config.toml
mlp_ratio = 3
head_dim = 64
fused_qkv = false
qk_norm = false
dropout = 0.1
residual_init = "zero_last"
nesterov = true
orthogonalizer = "polar_express"
adamw_lr_other_params = 0.0024
max_grad_norm = 3.0
Rows from block 3 of a small autoregressive pixel model, named by matrix and row number. Rows with one number belong to one neuron. Each number is 500 + 40 x the weight over its row's rms, rounded and kept within 0 to 999. All counts start at 0. Numbers have three digits each.
After each neuron's rows are labels from the 100 images, of 14976, where the neuron reaches its highest value: "responds to" is what is common among them. Only what is clearly more common there than usual is listed. The data: microscope photos of single blood and bone marrow cells.
# fc1: MLP up (model.blocks.3.mlp.fc1.weight, 576x192), inputs 0-191
# fc2: MLP down (model.blocks.3.mlp.fc2.weight, 192x576, transposed), outputs 0-191

fc1.382:457462483496472438476519519498466498537473479536456482530504504509522548506593483478431447613480557555524538491470543453515501512522517544537471518550552496444488493471498490520504492485498430519485481467529460525544505464551502496560478460453643555443429453410514539516504534428518484509474482503483496512543434527480443496544506538533575535562543559554541513456491445511415521470505508467496492564493498556551417449472540565564506461478556461446566473481506550519463515568524484530488473455538542487499485490467539466524556456450549500466437540509549448465566493550452477487
fc2.382:470546530459530587490540540549531437563522530488502531527473539536490494538478455507567525506610493608492554506525451544472500545545458476431528441462511454523485520445540528472515590526480527493489476526485544506492471523496497534495516455506495465531506578538515544526454429559455499499605505546502534397478492543582527516454535461473438501556536513468430460510477535467484491438531527530545438566503558497458487478499471447503520456550478488518470548544467516518549505536466520489513572565481482483516501500539496518482483565463457463381567459501466499562457558514515551511
responds to: smear: peripheral blood

fc1.4:488483427521497428489552575515506460497475450495509430352605551497471416549547601583457499574464474542478564506467455574423516498503492485500487440517504488534466515530437491475475533472512476403481486482512495521514568597521489500459506459492517488555498491497530482504567552484550512444531552468536467514540472508493556528468517556484501505525487519471469478504478521535528467440439527521517487494528474537494563412445571539542554532472551521517521456425475467517495524462479521519445475581516494495487516529557533469419505484468496490528484495505459505436491525468466491538
fc2.4:516481582467488541477480484502488461486465512532482553527416502513521532453441490483563545500609495485528461514519542453539441516462415495535499581449523512500447525529511498483439470496498470603525491512472533561519427462493472474499487584606506541472487393513460559507515423502457487528464418537515476493490530457496418403533490508481540524533527456549514530483535491520470571463470531534470486476462582464491427483533473434480447553576482533527534509549516481518532477469538489450464509483520475490495448511463460566495485452569508526440533502539432452551496498499528534523
responds to: smear: peripheral blood

fc1.313:517467417491543576570544493476483552543436456501509511477489494519464547522406486577462489514453491450551431503578510511489559524581457483495492486510522462493494432499532506493492450471492522465451555478459526473480520503533535486481535506511433505538555469478494471479587441469493491522486525515528551505476545560473517510528501530455538544470455513410496465442472425532474545513429496452505532528449480545494530558492508516449469530554483497478533463456459451481449511474653508531431470473473443508478471615497543515484482513543522486502490632497521523472477494506552576531
fc2.313:527491544526523486470520468514492467465506470500540437536543447467545455485457493429491496507578528516470549474532470491540482514471545508541533500521424505416476544584482523511488569413509504513521424505505459545485467563454491510498546460495501470471464478486494567507400526469468505489525472543487484489545473470548465542551509551539440492542577504489496505595469549559466478486514489494496505526526531528564473510488519472555498505446415518566514410575585537502484497521475471516577530526478542464531557380478431430537488469450451486455564453523459507513532492454450432441
responds to: cell type: segmented neutrophil

fc1.127:527538486496535456561469467495465467468492510503517509459622443495435552473486501508525514489578527551476473469468495476553498526548527524479474521548469550452476499486523498460498426510400534477538557500520491529538465491512545512440505502491565457456486446523485526477536501481490472504482491515547537465572445431510453490485632483585516482440532434564482529561525461531465576480488436485496498469477454498509485485490515566497424592494457524538519515530567415483519498457487479572533478444484560435472468468558591536431507500488509485529456509492457491518503581511514580556
fc2.127:535506506495494445466491472502534533577491572500469407556451486518422507530517480475470614552530513495469543496498526471435507478417528507504541465506494492516424457529528511505534528486509484557462432504536449441438483502511542516574546490455492491471499544473483458432503482468550533505527634527422510512468537529475495538541494459490438462504489533434528494493553488494542512543509455454459464532478490467463529476417509448524487458500468525486549535558483523563485541484580499476538442521538543516497576503483484538582542566547432546504445462502525482616476432547523514486
responds to: cell type: segmented neutrophil; smear: peripheral blood

fc1.551:517441468453504494540509482511483387476564515528545499519522488533580478388435508452532477516540565453461495552526435483501560478546573453556403547538500554415515494509462509502472478457455447553465495489550514480491463525461560508525519445510461526499403517552529537533452461487451464478528524540493479490420458529482517461471498527520551488461455425450449506466467510547508516550508480556492551475513523540489508535562526486506481511543504458542481508499525483547560553409510413548515524452554476448455431463452472514494535535519496579511533521475516461495462497515444561450
fc2.551:442544515506514505408450445492558564467476490446483554576492495531401568580495509512522522477510485536474502471501481520556519425444434505481553473532525486501502463534485496518506453511513488415531532489481454595443529473512423471523441515473469466487515540453454499519526441513568477516473471495525435464599541457504479518500474521494493531472486520562543489530479514525539536456495546528545440543507512521482485476472422448473505451513520527504441519507490488496393483554528553377502424438517502583501493461533563478421499515501467406530478533522468482476524499524566473467
responds to: cell type: segmented neutrophil; smear: peripheral blood

fc1.34:457488503498587500518452510505494498511468476482436494442519516549518555445445475439466528473461464516523535541499503447471493413477463482529483420518535476561477486460486483524448478539581504520509497512483569493546564576487488513491489440558491509419465493477522495532530492477492497453491468580504505509501529519478470582598544472494501458488485430527444518521464548527509407569534478497469479506541514520487500542526546478457440567563509525450467563499610534493537527449470545547483406504510483459532542546474476400518454582494494430528515493488544558474570417494476528538
fc2.34:517430522491483470433547518501515442467483429572521509546542469438418494565547513512577481509488407485458527437518522544439521512511504520459495548495505559533537513573452496495551450475459515500467534509505428475439493480491503538542498576421495520543492486517480517508498513557474471482431500485453489517583534502454497455491475535524527477516445531501543441500490472488466539496508544510582550519452605478520524463473455504549514471429521446549536501531429466524476480523492473478496583505502502552448479538542521586441506472498456526504536473493409460510484654553515469503
responds to: smear: peripheral blood; cell type: segmented neutrophil

fc1.361:516500547520511539557456461491531480533462482457448460466418448550517533475431436562505487481543536426471547509479505445495566501419466495523491476458502489464438488509522505552487519494449537506451544500524461565488471458544498502470570414582474503476549558535540495475471514580484447421502531537476486424543596497486521479506529526503487467563463479504516450449426466476450575583479506481535510510415552502502453498472541479606481502533503467520491465522586510501564498454514512458469485543508521528495479482525447515459492471555490454522472497542499476565541497426568590481
fc2.361:531467504465415499460483559470505475516511511444538581496503421423495510551539506495542547524543450488529418463550487522533507485470507504547483455505490532505492518572453528564492549567502505544563475406530583511446449467554534498464434594413491532471539487535528525569465490520508457505443487546455584508433457469507397474478463518599494497432476536484485498474458554502486507465501534506450499482529519515490513545547465460412495497458468488518466428468506423544521509500484497496474545510487496434575568532530496473541507492454520552457513505547530470460438528531537513535
responds to: cell type: segmented neutrophil

fc1.411:522473560489521510499597521493527459513539534494531474474475474439480483508450510546478491464541466461510544561477601511544553531463495493544544485579514489481511537496501467466480456489515422482468493492490469480467516527475389475540495492551533460447498367460511459520513538532519520462550562432553529483483505553500509438543515498500558450531529563462501572541457483552513459554454535441492490470480534411430496527501454487518545473500484481502474473510545475492514521475457417585517420539473508501480544436490495461516537516446558474436468555531429456476502621474545466527
fc2.411:497482524498471438529510500463548467454501487526524590536558503505482485471445463426506528538510492562575436495584407527477463527521486421530463448492486513509510456513453552536503487500476545545520505464481547454482548530523516522439493465430427510514483585507527539509455495486473483505439542489513531497499477472481499528474513528463382494510514468482493496477496553569558500480563416582468509522550478541572497443507570499489479547486563540435498511476506492474517555440463580454423520510537471497541463503545540514513455461555467451594473440490491505511569433485453583529
responds to: cell type: segmented neutrophil

fc1.130:539478527444505504505428579476571446471499547543477445466479611517513550467537490504503546533532541503498558496534526473484528502578504469537541449549429506524532562496432531447523616527517516433544507501462477493493492592455441533515485523476517556523476475489542546552500496470505498610529558564584468518519507529508482452415576511505504519528450527499544552459523547496442444509440479530513524463483492501490501513547538508533415455513477486553514394508454419457531494513449499514520526483534494515542507550533527453486453581473478478432516486517452493537455507475459511467
fc2.130:492494485589482484538436459502474503536522441522500478563560417431535490523572510470552486451533507545545490532511494511532485469492469473488490504452508535486485454519549446522468475526429545522544500513465537516557466411546546506499534568471443550459483495509475479579522523503510486433434478503484524566497511542474531530576434466638502476533520537498480478586497512511536566533564488464510549459591404485516488446498439483461548509532474532464490574530535549502502543553531495527448515507498495443467570489556473546579487477484420524547503479449538535472519492497555474539
responds to: cell type: segmented neutrophil

fc1.462:574465500497453534450525532424504468412553445491498489502590576474449510497554545559524474510500523532483448483511490443477498514468539505419514526546526487532438453528472455512582485526460525410470489590505531550473540465533529485467540511518496474524497508522521578521538526502561532559494469525566524532532443466528511562460488470425500535458516497494413475428492576581474429536450562461507523425466460449476492506510474460492494528501470476524504528524459554498536461478457440531501433507490479568522490591568494404487495539460499507448502492532486449486458476469461460461
fc2.462:465551577429531560491509520510510483510486452508493492478404464507625498515492513428485454487537537438524588484502518486521495438593471482501479465462432516470590548442459502517451497470564495563475493465477510493493467477518496522517518508420542538578477534468498467523431450506481526461561479488466526428472512499430526482504431532534436506583465561553571533565504507520521505489483420550531511517560502493489521529504464446517497488530546544508443528530462499393488533576432498460528537500516483428452514437498503470438453495518488499492501507508554480423526479537529545509
responds to: smear: peripheral blood

fc1.325:525513484525475530497477476552484494497529444483449503445506488458469515439491457478521457600570401471554564531447487469611542479491499478454538508517409493512495549495499531471497612506445470504528451443506536490472514520459522455484489431495596465530520544502459496504534573463453454531460506478431464500414544538447505543511504505463459532498517521470411483473541504556447476540541517477497521494548536470448487552476522522499510522495506436514518546410518479530563511510440530567559434506523502446495531489492448498450525488474563544544479540441491474470546417504534520414
fc2.325:491470483474573491554543542480551524538441565538473510545469567455602496492512574444471482428525521510514398488545461452417507475490525530525481502527546528542506505513544446569602383442540540509501525492529445506460470520515487544460516501423438517525496403527516496464554465481503545459480466471551508524527533528508428532511452518534533520505455474477533428475469520527550530528514486524512481438386432521543524416483498485459518513456496584529513509549477501522511483462535505514519505464428551528492489475547501541493494495529476452444515519533576512528461498518446441504
responds to: smear: peripheral blood; cell type: segmented neutrophil

fc1.124:505522616461417522523507396502465493517533501545502489473484507568580519474488525457515497502495460455491485490544483491491539498457582438484542496600497521476545539536493470512473474485397503440553495503471502486521443440490450488540489426578521482567499526456467512524450503479510413496485540513462509482571611542521540507484470565508479486533524498490516474452509468548471521503511571491481562489479428527525499477470496478531464538504531558416560421494532511529482578532498570433490540544471484517601467579510423509508505512486441554459469482561482492510536518465503516470
fc2.124:505500480557461477443487541480515538505509535464461494487514413498432501476520443485483476454461536509488430537485549499484551483565492538543514521483475544531494458478476544535490491489554506471495466480517544519459514530504517489509449589473445487447511480523459511503481467474536481595496442476489513455441496510465563510459616507492478490471465520535561481490502497488532492557482422505524398503528561532459526541592522533440457516508500436603465523529610517461440459512464381479517525453526490484524425497487620489457435522449544472530571531483532467540533540538499545486
responds to: cell type: segmented neutrophil

fc1.381:499467545572464502461426460522580475425521501495477463450508475533501473559493500494467435496527469575439518526448472513582518492521433435460482473493458515500534462492492572498530470453557450485462526493521506501437484542463477591478510539419503449532555487491462508521461485603545491516498524488541560495488528456506491495474498551481550544461572513463533449493484496442522582531521554460481481550554501491538484456494548489469476546517504408501545490478508448567473546552533528513572483479462523503546533592492437474440564479546494459463528504430569436513437575518487507558
fc2.381:551504444540523497513556449519435553531455460511501481473515447506487540506466528522460552511488574480497480491514513516505477503470535498544480492458511557527487552553448540493444390517415448539480539479411494471526425531555560519531466507518479542520516497532568426536454530506523477438508470499410493473397486470415472426491409482481500423536494487478469452536513498503489428490457461523532493484520423447552491473532543485582512556463546457526497484435545514483528525523490508503557530438507528479532548476523484484483485517396492524579442413567454507507471472473498495464
responds to: smear: peripheral blood

fc1.260:523559466567529567507440497504432509492494521491488510545477550470552530459522549531542541517509485493501476543520522544481467499443586503444532529438554551507568469497467482487531449502547503401443549499390433494529540506492494472465506442500492464504550416473502498514522463545501508426490514501513480454575452450484514492509450518474489440463539493539469569464558480583485498481471518483525498545504498510594487443476505497497516433520531518428522388520521487558485444482420490526447507450445513565507427521508546504493532461466490425494440438478477534603572507487505496527
fc2.260:534517547607479505521527505433516454523510468549479550468553434462468452514510475467536487485515541530493579418454482507501520536543511440497426475498501526498484458541483532503481464585487555535532537500475484458469481542532539491449469568486515487519531589535491487432495546476584568544477423484539499449457542557525503462442503537528520576488518463505512508545515415503496444483512453534585498498543453577461513426498432492485473537465440547538493492513458464504479478540484470522593535528512549512499586430468481471502577513470508526549533475504554475496490545412563486555
responds to: smear: peripheral blood

fc1.274:519529517553514576377451465425477500441518593554512481461521558485528489478506495439470540464463500502439523472433480581540509556520564446526573447534465482508469517475465542443494522440509514481519469516530492548546471527488481543458542474481537393527498438502529558533490509434456539492459516452492505490549487516510506563446534553466549513447456466526547492550491518547508474453528465481527503471466546517479518543581510504522503514458482463429493474460520558534496532457494558539408510517474561496415431498535511432583543506480563507480543557540497540484511529554532541525
fc2.274:546482533497576430486521516484566472467557512504479458461469406520476471525470481496513570489477426491558528474526532569493464502480561437521456454493487512480497527444580516525488549437487518453441430467522569543539516515464404453490461508520470504480459508533539448447504491526463525440556501475433427478454493452531546489424588430445561468517416493528437489511505511531487478446574485477395506516515532510534496604525508473426489486472510452438506443461418505534533545485517542500486479559497540491469495520532517511551440533473487498491533512513535547472516538465541473480
responds to: smear: peripheral blood; cell type: platelet

fc1.21:526447421470524469470499521523511443440491535541421435468503630511552525462514506477462556509475501544472541515476518464481489536528561487585535469490529508551555446483510469483496510504469498480485504482464463506564481491428456588504545459457471498485459457493489538508529514430509526589493481563532423503507497535529521527492507435485448478528428549498475497500441568533546485434517514515482440497502540541505439431593575499514525475445460482490478452416539478476535492509457487528527451530438526422478464492516492594480467482500419474452522503462454480481540547399519488541
fc2.21:524529550513473528557475493449433512535523509476529529532527432464446503473465462482470462584613492508524420447492494501508472483501404474476414514512462473456481547519432461464485482471533450515494441411488565554515547502515478477508463516484523488487529555510432445507521476497482440531523536491452642536522450500460611512505476522510531535507537458477498496478527430472505542476488549494462569458544499491421470576479414533499569507486542461499534488492445507551518498419492538444419494477510489493508552509509467530535523471478505556535534531530489500537532448565526527564
responds to: smear: peripheral blood; cell type: segmented neutrophil

fc1.117:482486577562463482542500542500484468557493480524499452502490490566509491499433399447506463506568516504546590483462542526504622539461455465457515511504503505493519533529491545467428445495445461522531473518521517507509448438504496488491495464501507424489510524480441499504439493530478490446462496581499434534553465548500505560438470581463505433522511531467491495515506484491536516529443441476475450522455444443469593444498532511510517586588506480498514484530457479550485527411515484556442482489468510520483569452557513513594554427548452477470478524486506459472512536471474587467
fc2.117:535524454451447516518474413481492454425503481435458619417542513505465531529518505556474459509520542511473472524452517557524435492528541491497510493506531470478497488452513460561544491467482511496508516491465479507471494484565509463548517471481475539537508491559565543525579439540510499568559498362488465469512490461452493526490529473562459530558489482510439559490503553533452527455531515520466575457521552537478451589571558486567472530450466489524512491526556507552467530518456503501534471549439479507545449518441478484412435521456505582536535500560445496526545518507490457538
responds to: cell type: segmented neutrophil; smear: peripheral blood

fc1.515:576568421438502510498518506536491399556506490509461528431583629485490523514509490500484523489524428520436497446487443534517419450468473527497493525548535472559452486480575515486530453458458526505531500468507554480550494519529494437513564493500488523496517508451464585510546515485519540612489584586533544467454545526447500489461480574504536525476506503408509426428500528443483475499412548539493471476477523533454528491519522516523532498433458449504532520439463513485519483501542472554527501561546462472523536524486502527538502546470565498493490482501485434500522519491441565500
fc2.515:490404607539537513526492521539477533472491497535525469499477455491501522458532481467496412561531544490602533531540573527448519513457532453542444499438460510437524507517443503550484512515525498495464512565485449556494544483477518530492490546505498483439462473481532486547465501497490523421542433519469499487531485475493455542523452475500484441522515495592471596570565509476469531505588405449498512511531494414474488510488497495512520507506551529504519549501473482515479524463467556465477516498505558504389490481572505500404488500455446524446482524458568587513499507470467407566
responds to: smear: peripheral blood

fc1.218:515517516537560464564465492525510487582413557470482457458614557492492380469457530557494448500555571463441574519476476497560519552501541517512551472527409475492523555526445494512463540492482453464533502484552523472531407494461535561443499479524473466448475519514494506455440467531528519553512491497505544552506529480508525498462520513507482505511514458495562553488452476492504550499545453511472489535510540509457543488483527547556483555501445473544477459547469491544463520438569513493570458509609468511466460448572481549538508508566460403526461513513478519501571539483504542511
fc2.218:450526491563471500505504528451467500453531518570497525511473502534496500605509499447583444527482529445552526435565486525468516463482535427595499522555489530482523468532534502470549449450504555580550562613500463490444505462530492437546535500471521485522523495580429439524512549518493489452444557514486458538479503515462499449408500524477599459446555449509484477513511495512495513516499496527580525538539473530544511509457461483442509427448514568527449508523484491492504515537498466483487550473463470513482470480434549379451543528480462494451492451453436514495466531482506532460
responds to: cell type: segmented neutrophil; smear: peripheral blood

fc1.458:560439541511559461502497476500532463429505500486547392510500477523498569487482491570456524501497458411468437534532466529500534499503566519541540486495453560525547548442544556499575476543460533481451528430511519512446532453440440473467544555547538498491455515476534486466518528498487539452491513500437502511581543424460500512488495525484467532448541399528526542498472483546416498501476501445563537512521502448488502522474451577545565515458504472512459456457527486544511500440446438463448507510455482431418515476446557473453491493527458531445493577494444488460483459504551525441
fc2.458:463514495484485567492457499514567492519501508528490548504422512504515493534443422468552481459458551496477538489493480506551597485517502490435491450481501418467449562487470492525454489465506504483522516542565483482498492489543539547483537434489471431527536525546500521544467502499496488537509552576489567434454485575499517510491519486481508496469435517453523480536470533471508524543476513490478397569519453485588541593550594460532425526520486553494531533517517570531574513524503551495458524481507464505629500545586471527529491592444454462447493460485528425511525488482481575502
responds to: cell type: segmented neutrophil

fc1.255:589446507446530445598492484466465482482477514528451416455462456495512494469493439614518521531546548464505507533480464492530515543424517521514465494532462533467500573535564447509518466495546505435412580499534544465500545520456529464498490435577493500455594479482454541467421525488496542486519503549492541523470496492540553447459540525468465448463523514456543448539441453548462480545517491477408504457526519523440498476461517520492425545531525524549470445577503466554484516398433490504495481501543467519499510543475464532516499548456471496541446510455461508528498486519430518478
fc2.255:533425507432453620563480474522453507500464482540551637467511489485518533432473540456551518496534449534445471504512427477547534490484521467403485496511537493487503411498454594517508513506478516534446481514552561471534443497501494530465497485470502505473478528540509472489581483531564498504470588462481501508509459495436443546534503514538478454488462561518433454505436506515549530501462476538538584496510514495526516539567523425491523483494538430535495457515555471496559466436467445500424518425505469528544501524535486485413489538521551521490476476570543497517553495443503501475
responds to: cell type: segmented neutrophil; smear: peripheral blood

fc1.210:497477495455408471569451520507543451514499438446484543483535534462525550573463590453446511493447423497481539525531520434513538598576498417491422507491544443508497482472528521497493467439502465502502496430542442488448474541486459509499439497549499531441504506452483399494498536480487495542465460496511473513508457592541540508573502517517494468571531563468458609486492484456514388576499470519537533472482465509515478461488486535423477466507509496449507482460507483506510507497481550515503458552484520543545417511471455502468462503485552513494517486446547597465442466505481501483
fc2.210:464483543527567485477475494428522485503440592507532545457496501547502421500504531554617574527504585484517446466469519532474463437474503545462484469467450420453550509476490473531493485544546531502527498501484531515497586496546509488540551528427481436564500505539529541502496518494510567509575503525513550445460456418511416519488503470510484477534435487539549468526478483578480547473499480533433437483473559453410547470421468523455515455545519441521521575453475505575517483451511512430523453481487446488514518461507512460543502447572525509524463484543469461496478521525496508556
responds to: smear: peripheral blood