A small autoregressive pixel model, trained from scratch: norm rmsnorm, batches of 64.
Rows from block 3 of a small autoregressive pixel model, named by matrix and row number. Rows with one number belong to one neuron. Each number is 128 + 24 x the weight over its row's rms, rounded and kept within 0 to 255. All counts start at 0. Numbers have three digits each.
After each neuron's rows are labels from the 100 images, of 14976, where the neuron reaches its highest value: "top examples" is what is common among them. Only what is clearly more common there than usual is listed. The data: microscope photos of single blood and bone marrow cells.
# fc1: MLP up (model.blocks.3.mlp.fc1.weight, 576x192), inputs 0-191
# fc2: MLP down (model.blocks.3.mlp.fc2.weight, 192x576, transposed), outputs 0-191

fc1.309:121154138143111112133127116113093136141114122130168112118146102119163136138113139086145157129136085129140128122104097123165137198155123073135098159165148151106151161117126127136132167107099142161116113155092150130148135068106118124146145111122132092123094134125106131125092133118125159134115109175122125113157131127126156089093067112157139111122138095140125094134150079053127134074128179152161107120160140112154123110164149113132105151106092110122151129078068153128152124142113168104134152137101111125137153127117161131131163124137134133104119130086131175103113101126118137129
fc2.309:158116109085135113154089138173137095149147142137144133123106188143104151160111134172099143110110114125113144082186149147120123100118114163100139133111123104122065136137114139132111151116075120123127129088143169153107125122141137123101147160139137170157147147097093144143115078122139100136150179082143125146139112103113138166127149150099098133133122136110120152150117172129125115154105108112133099161097139155111116166136116121105177088129113118129126118104156123089121134075142074145120090158131136083114114175126103139134119138101112119188120158118145113098145127149115126125
top examples: smear: peripheral blood

fc1.11:145131096109178113120117108124126146143101118163127130132153171144150139124118115178156121141144140141121128150153128117153176193117160110142137130128135124146131156100158132084111136152160182136164083125099147169111182135148149099131084126086139070157149104116146103092120127072149118192120130093175117114147125082126129107127109143115118065166111128168132139098123123091131123137123150162127139171122119133110129129126090110122130123092164135103128134122094146109150111134172144076119123150118115153131147154099124101073134106126122129150138142124149150152138133141118115130
fc2.11:102161138132104129158123109153110157132124123113124126154117137086140138128119123090113110100098099123120115109102134132141119105140098158123134129116116118116091110170145137163154112115090067094090170145146143101129074142143138137124157144149138172102109146101110152132127140183121125075118147148112109153148171181115108151123129135130128148066148149100145123153111133132129178120136092087115106051158135129122142095144164131190143149168092144168113143103121120142123131131108108159124144105125119133112098137154120153166083143145141122117122133176112097097125121112150171115
top examples: cell type: blast

fc1.571:126190103122104123131127089122102163087142084109146139168140138178110120073129102156164137130117149156133147118143109173140124141106099103159099144147158095135143176121122118124142132129119164110122145121131151090195123129130144135148124130158107094102127145147158133130106115155145092151157136105131155151118098098099121183115080168138125110118106112148101144087096143123128121138124113114141117142139139138149142139110145112144098162132121100135143157168074080143139104163128151108109061145119135138121136149102146107130143107077133152142137120143124123104128118156151168062
fc2.571:096152129110100115171135142178145102100103147119126144107123152113152118138078144130101084093125147141117130130132141112120133108129155127112119115072097099135110072106124132117127100158146100105119108136157132124113132087117141130157138120110090141165180119115125109119114141116126142127106107156157123151136154158140119105139125095111125083124109131115144173186134109151106121139137122103109164096145165133178106118136118146143126103097120100124148139092205181140086135123079101138158159110115106079156085090150100172138129149143135115132111148124154126163112106153083137152
top examples: cell type: promyelocyte

fc1.343:123119120097130133137184121149126107150133135116172107136113097114116152115097099118124155153170095145112114098118108136155141102125137109124116101166140179117151167123121095117144123128114115138110118110148094162113152109106143118082149118116197056129131110104117113119139114141090071114118164111097141152140118122183070124113169131163144159123170101181105130107138152150087130130140180147128121123078140142151129156108119094098124118097168135115144154156170101123118141146130126121101108109102133117145098129133118120120101122166146131103139137171135174155165132128146110119
fc2.343:134125125140149163064095108090104120149099147142134118100135139128143133106143153126100109130094162118110116156108131167117117155087076164143174193069132093142135081094093113113111123148109131120143172145103132121165108161091131161158136158099132138129152174167112138089104155103119095103182137128128151145090181109083128097142125118129137101092104137128134156161146095168128108126127071141105130102135132121138145136110133116137116167150120120164097078151145141122118117131120084154119123103154133134094110114119120123125098137118137141105125126120088130115121110115118133111
top examples: smear: peripheral blood

fc1.412:139096107130093161142166136149144117146131132089124153141115135144123090120149132150183120178182141161122152166130172088114091079136111093130117145124153125121114128114173127086148125101148091156117134136137148121164106159113167120146093105104136137125162069151164119150147116158155127130121133099165145099093164177178154129154137168095141174113112129116110100105104149120118130114150177146117163128106131123112148117141119123120071137130132156099120141154149147108142125176164131163121144073136122134141121157124101152151125126113113113130142119143134112138127156097096098105
fc2.412:127150129147164140121086133158167126112129121183101100099087101150119166148142106108089113093075122107129101090182096142135163141149142121165120108123089118123160152139119137140102129135132126136139130112135146158115152086131140115113196124151117111137112143109098151142110133095113118158142124078120112170169092128143116169116112075096130069165128124130098128141131146129123108146107133136117121153077149155140114156105105145128166099146128150130148138106126126114144138093115073062133113164160124115143117131163118091109116112137142155144146123126143125096178118120162109120
top examples: cell type: artefact

fc1.224:157073128143117089188131137114140147114096149136062126126068116113120133132126105137112150133166149097111108148108118132157154134147110142167105138126103143081117132144143136098147082144136150094161118095117151099134127136161077149132160124163086140128166122110114141153108126123143134141118130125118133114098097086129111103082174155162088091154138111112131106149136112118130148165133133087083175112134167106104164084112118150135121150160108145110156094163168094117147103078130132140125142111135142162111130107095129152154125141116107082140099150107119126134135127145109139102
fc2.224:173083105084123086141116107123136104153153139092108145134093144134129148122115121137136172116173076134096150118104122123142143127118109109085157091125117105105127123100096141166100159127126137138096057101130150117135155186081177144122125087128140134069146098157142111155081131121169102082135192111116139094106150161134113126148143177156161112122118147089133123111108154152148150122095136128113138159154140107102127134143146144087143101094105130135128140151129112129127172109128156118145113136141120137127151128128108141170125142143111151078108151108149131111118134152117128134
top examples: cell type: segmented neutrophil

fc1.570:130126135105163145138132094128155169143165133053119125108134167122128112083097115129083134135136105116124121128134120141109154097110112161086133107135138141118157097135141146094151182129088152164136174152173125121109124136126153089170154142125107169108138117159144100086134147077127136153099155097129110158118166146141122106157107102142107128132148154142116185086106121103130134148129154124127176119133165104145139165123163118089115116133120100132159143120138107148163141114121188076147137129138148119106126141143133161125146144112100102131104135089172179165139120123131134139
fc2.570:142126115103109135059089129125141099109069144132130116158114101130119151134144130128175148139117100132095132124127134178173120135147120116128164128157128120115101156103179110104148084132125114127161104140089136125089138099102083140142104153131136103134116115129130131130159109172100155126107099130137159118158105088102095136095119124099162161109112153175154146132138154141155115108093113148128103093135088089138145103127077124146124121107160168165154107162099126129130092134079134113106121151149145142157072167129115162140101119123107143154164135114149098114144091158151109132
top examples: cell type: promyelocyte

fc1.87:113129141117100095137130138131124084133141115168113145093091122143121113119085115102093122097102115105133126115090069167137129126135116137128054109125119120100120094179110133125105160124108115119180123140086143109128141129100116116122135135131124112158150111126141101092153093148101147117179138136153120119124128070132166137108118160092132123106096113154159140107126118144138111176134151105069138147103168130106089095141105129119140105162134157120102124148132103135135121078129143183159148099147087149111118123179133167087122135116113087171101175102131131143117122148149120119
fc2.87:166092143081139161157095120110093109119108100102120166133156138125118122128107103124136173156127101121129160157121138109171125120073126140097144120128133105131115149080168095156148134131125158133121082142149168150157100112143146162129084136114098133077100126119143165135113161124087078118120137128100122149162127132147144141138100112145162098144091120082127118116091129128098126101144124105115161110191148136111124159133112141153111116128152088146109144119132148147147107146126131135065151155118098132167119103084143103161127125121142148091176163156152094133168114132132159141
top examples: cell type: segmented neutrophil; smear: peripheral blood

fc1.384:090105106117097197095109136135085113121146162149105139166176117129140148111123088163148142119098125117115123150102140134103110120146085130167134099123131132101086103100158142151145105140154097129158108195112124158128142162103172110126134127104106124133112104132119162113113115135126110142099155120148068120169120152116135137110106129109163100151132161110133087099112118151127151087114161160183147161132133131136134108112091112103163115089176126124144134126071111122111120119090110160110147104127117106136120127135151121124107098089149121132110081116178120140122124081142109108
fc2.384:130179084141123132107182155120115149142146094178136166132154117150100107128175113134136095126097137137116112124117118101097152133154121089153128160118144143111132093165088162101144081161121151099162145137105098104121148166131168121134122131096119120200147151140077149125155124156126128179121138127113114133141106097119097115114108131154142106124166128138143149137091132117123119146158127148154145152099085125135124098088117098097148154111132162109117106145145124128160101172130113096081156147105151161116129147129124087154182116093145138113113121118111149142111137071109127139
top examples: cell type: artefact

fc1.47:141152148144122075151084051134144148120114095107140123121146132121135148146160136086068127124119137151176134134111167160142146144115162096123116120112130158107124116077168161126145114119119109124127115122173127117086105129132114138165120108128128117117122106140134139115114041155136151103117097122112165137123103108154131143176127130141123085130113109157150141093120147146136128150171113155082144105095104150114143130129135158090107109140172078130138050117145127123128141133122117139133165128136118158134101120099113119132108164120154094114122153160082117129119169168132138117
fc2.47:124130104131114110121136121104137115113123159181138126136101123149145173188153135120150114128108098113188144123107118187137112112113134153104128141157164110181125104113149128148148129131109157161118110123113105138149151105111134088131156136114142147089103138130145159101170144155120128146153148102115089150133068145125125147147139161149108138154123148108129072165121120145136154105102152144153108067150148149138125115128114113133146143114101142094138159123141065075113135099137103109138157169152124119148135139161124100135170109136097155141168128067174095124165154117123117133
top examples: cell type: artefact

fc1.264:123133087147112120119120113159124098085153122193098123100080156109136144157170185160147159140118128104156135116134140117169114079141140134162099152145120135078148105145148112147094157107132146139124167134145125160125116122155139146151089106166149135159146138113154133116141147134118112143103140152128189111098102149155114120150124138115102117149116123124110124118102081135121140127125098116122129148134176130115150064094113185121136115100165127084163119105136095129124208135131135149117106148136125170133122133144146139096113164125155151111123143132160151099098144127089135100
fc2.264:097134150071157142129124153105140150072122117114137146150141113145095115164116154162129127160078155135143113070122109134131136103128096117119166097149134108128133102121143098135090119104119144106119117087122120138149154134116114105166126109145127158122120153101076161158156141124120098157143131137139068093166123136112139123147108144073143114140087151127166160146127132097087147065138121109193192116100136127138108155092147152112131100129114087122121155141138134099151098120097095149086106165117146095139105149144106125132145126135119134167113123125089110147110130130147102142
top examples: smear: peripheral blood

fc1.58:087098163111111135116125128153099166161143116171078097136170135133105099141109114159140097136106139157117115123129167147140118143155158138137118092117137110124106089137097105081118113092139115146185107123130126137169112099149109140134189129159126107122138113130100111130138086164141132142120136116115136101136116137128215181123120134137133111132113184116146140127113109156151149107104116093133148096121143133130105164131098085145185135124114143098121109144144150170103107143133102098095083127130104146115098107146135099121118154143118126151090149093095094120157136084148110104
fc2.58:152133172112166133100136103152110175159182114136109141169109120139100133114154106129153092095143131149136147081169087124150063102128068147141131093149131088134119148098157082111153115091147126125130151142110133129128148124111150136111116159135143099142112117132110088151138084141175105069125161109106105122108118123142134161148122103201176134121137121118120122114123137124141136134144124113097156118138137138154108132072136107108140109142128147090156123147127130134091144132153103114172085112115133107155111076132157089155147122137143117110101169145102136141110114129163119124
top examples: cell type: erythroblast

fc1.269:134169148129099157128116107124098104112130110121144065113137144181141140115147109116121130132177132125117157159121162078116109132147095129147138127112086139157115085138118117128127115146096097132097131142087132150149125163142124131132088089163137118098151148157174138101159137129112121135121135119156149117132138153097135169109171162151138123126145057150146100150120090121119090111069084123128123126113162134096185104133126134116109133101098152138095129124105123162119140096130104148144120081110154194122149101069131105134123087156155105146126150101124121150134160130132150142
fc2.269:146104103111160118102130142149117153121125119095132144112132110120099083108084159094107129142116172142130132118066138169158126116136132138107117106096145118124101131132126114157109136129163113110122083122154166110163090084131110085104132174101140129130118132147123112124112137132143161152125088125123143139124107121141114158145140097151113172119090190115136154123117085134163121110114142142164135091084082127147105159148169111121081129129130080091162100127107122127148093135145158127113114171137137093155124131170127155139133158130177157074116109160145159106133103151103122174
top examples: cell type: segmented neutrophil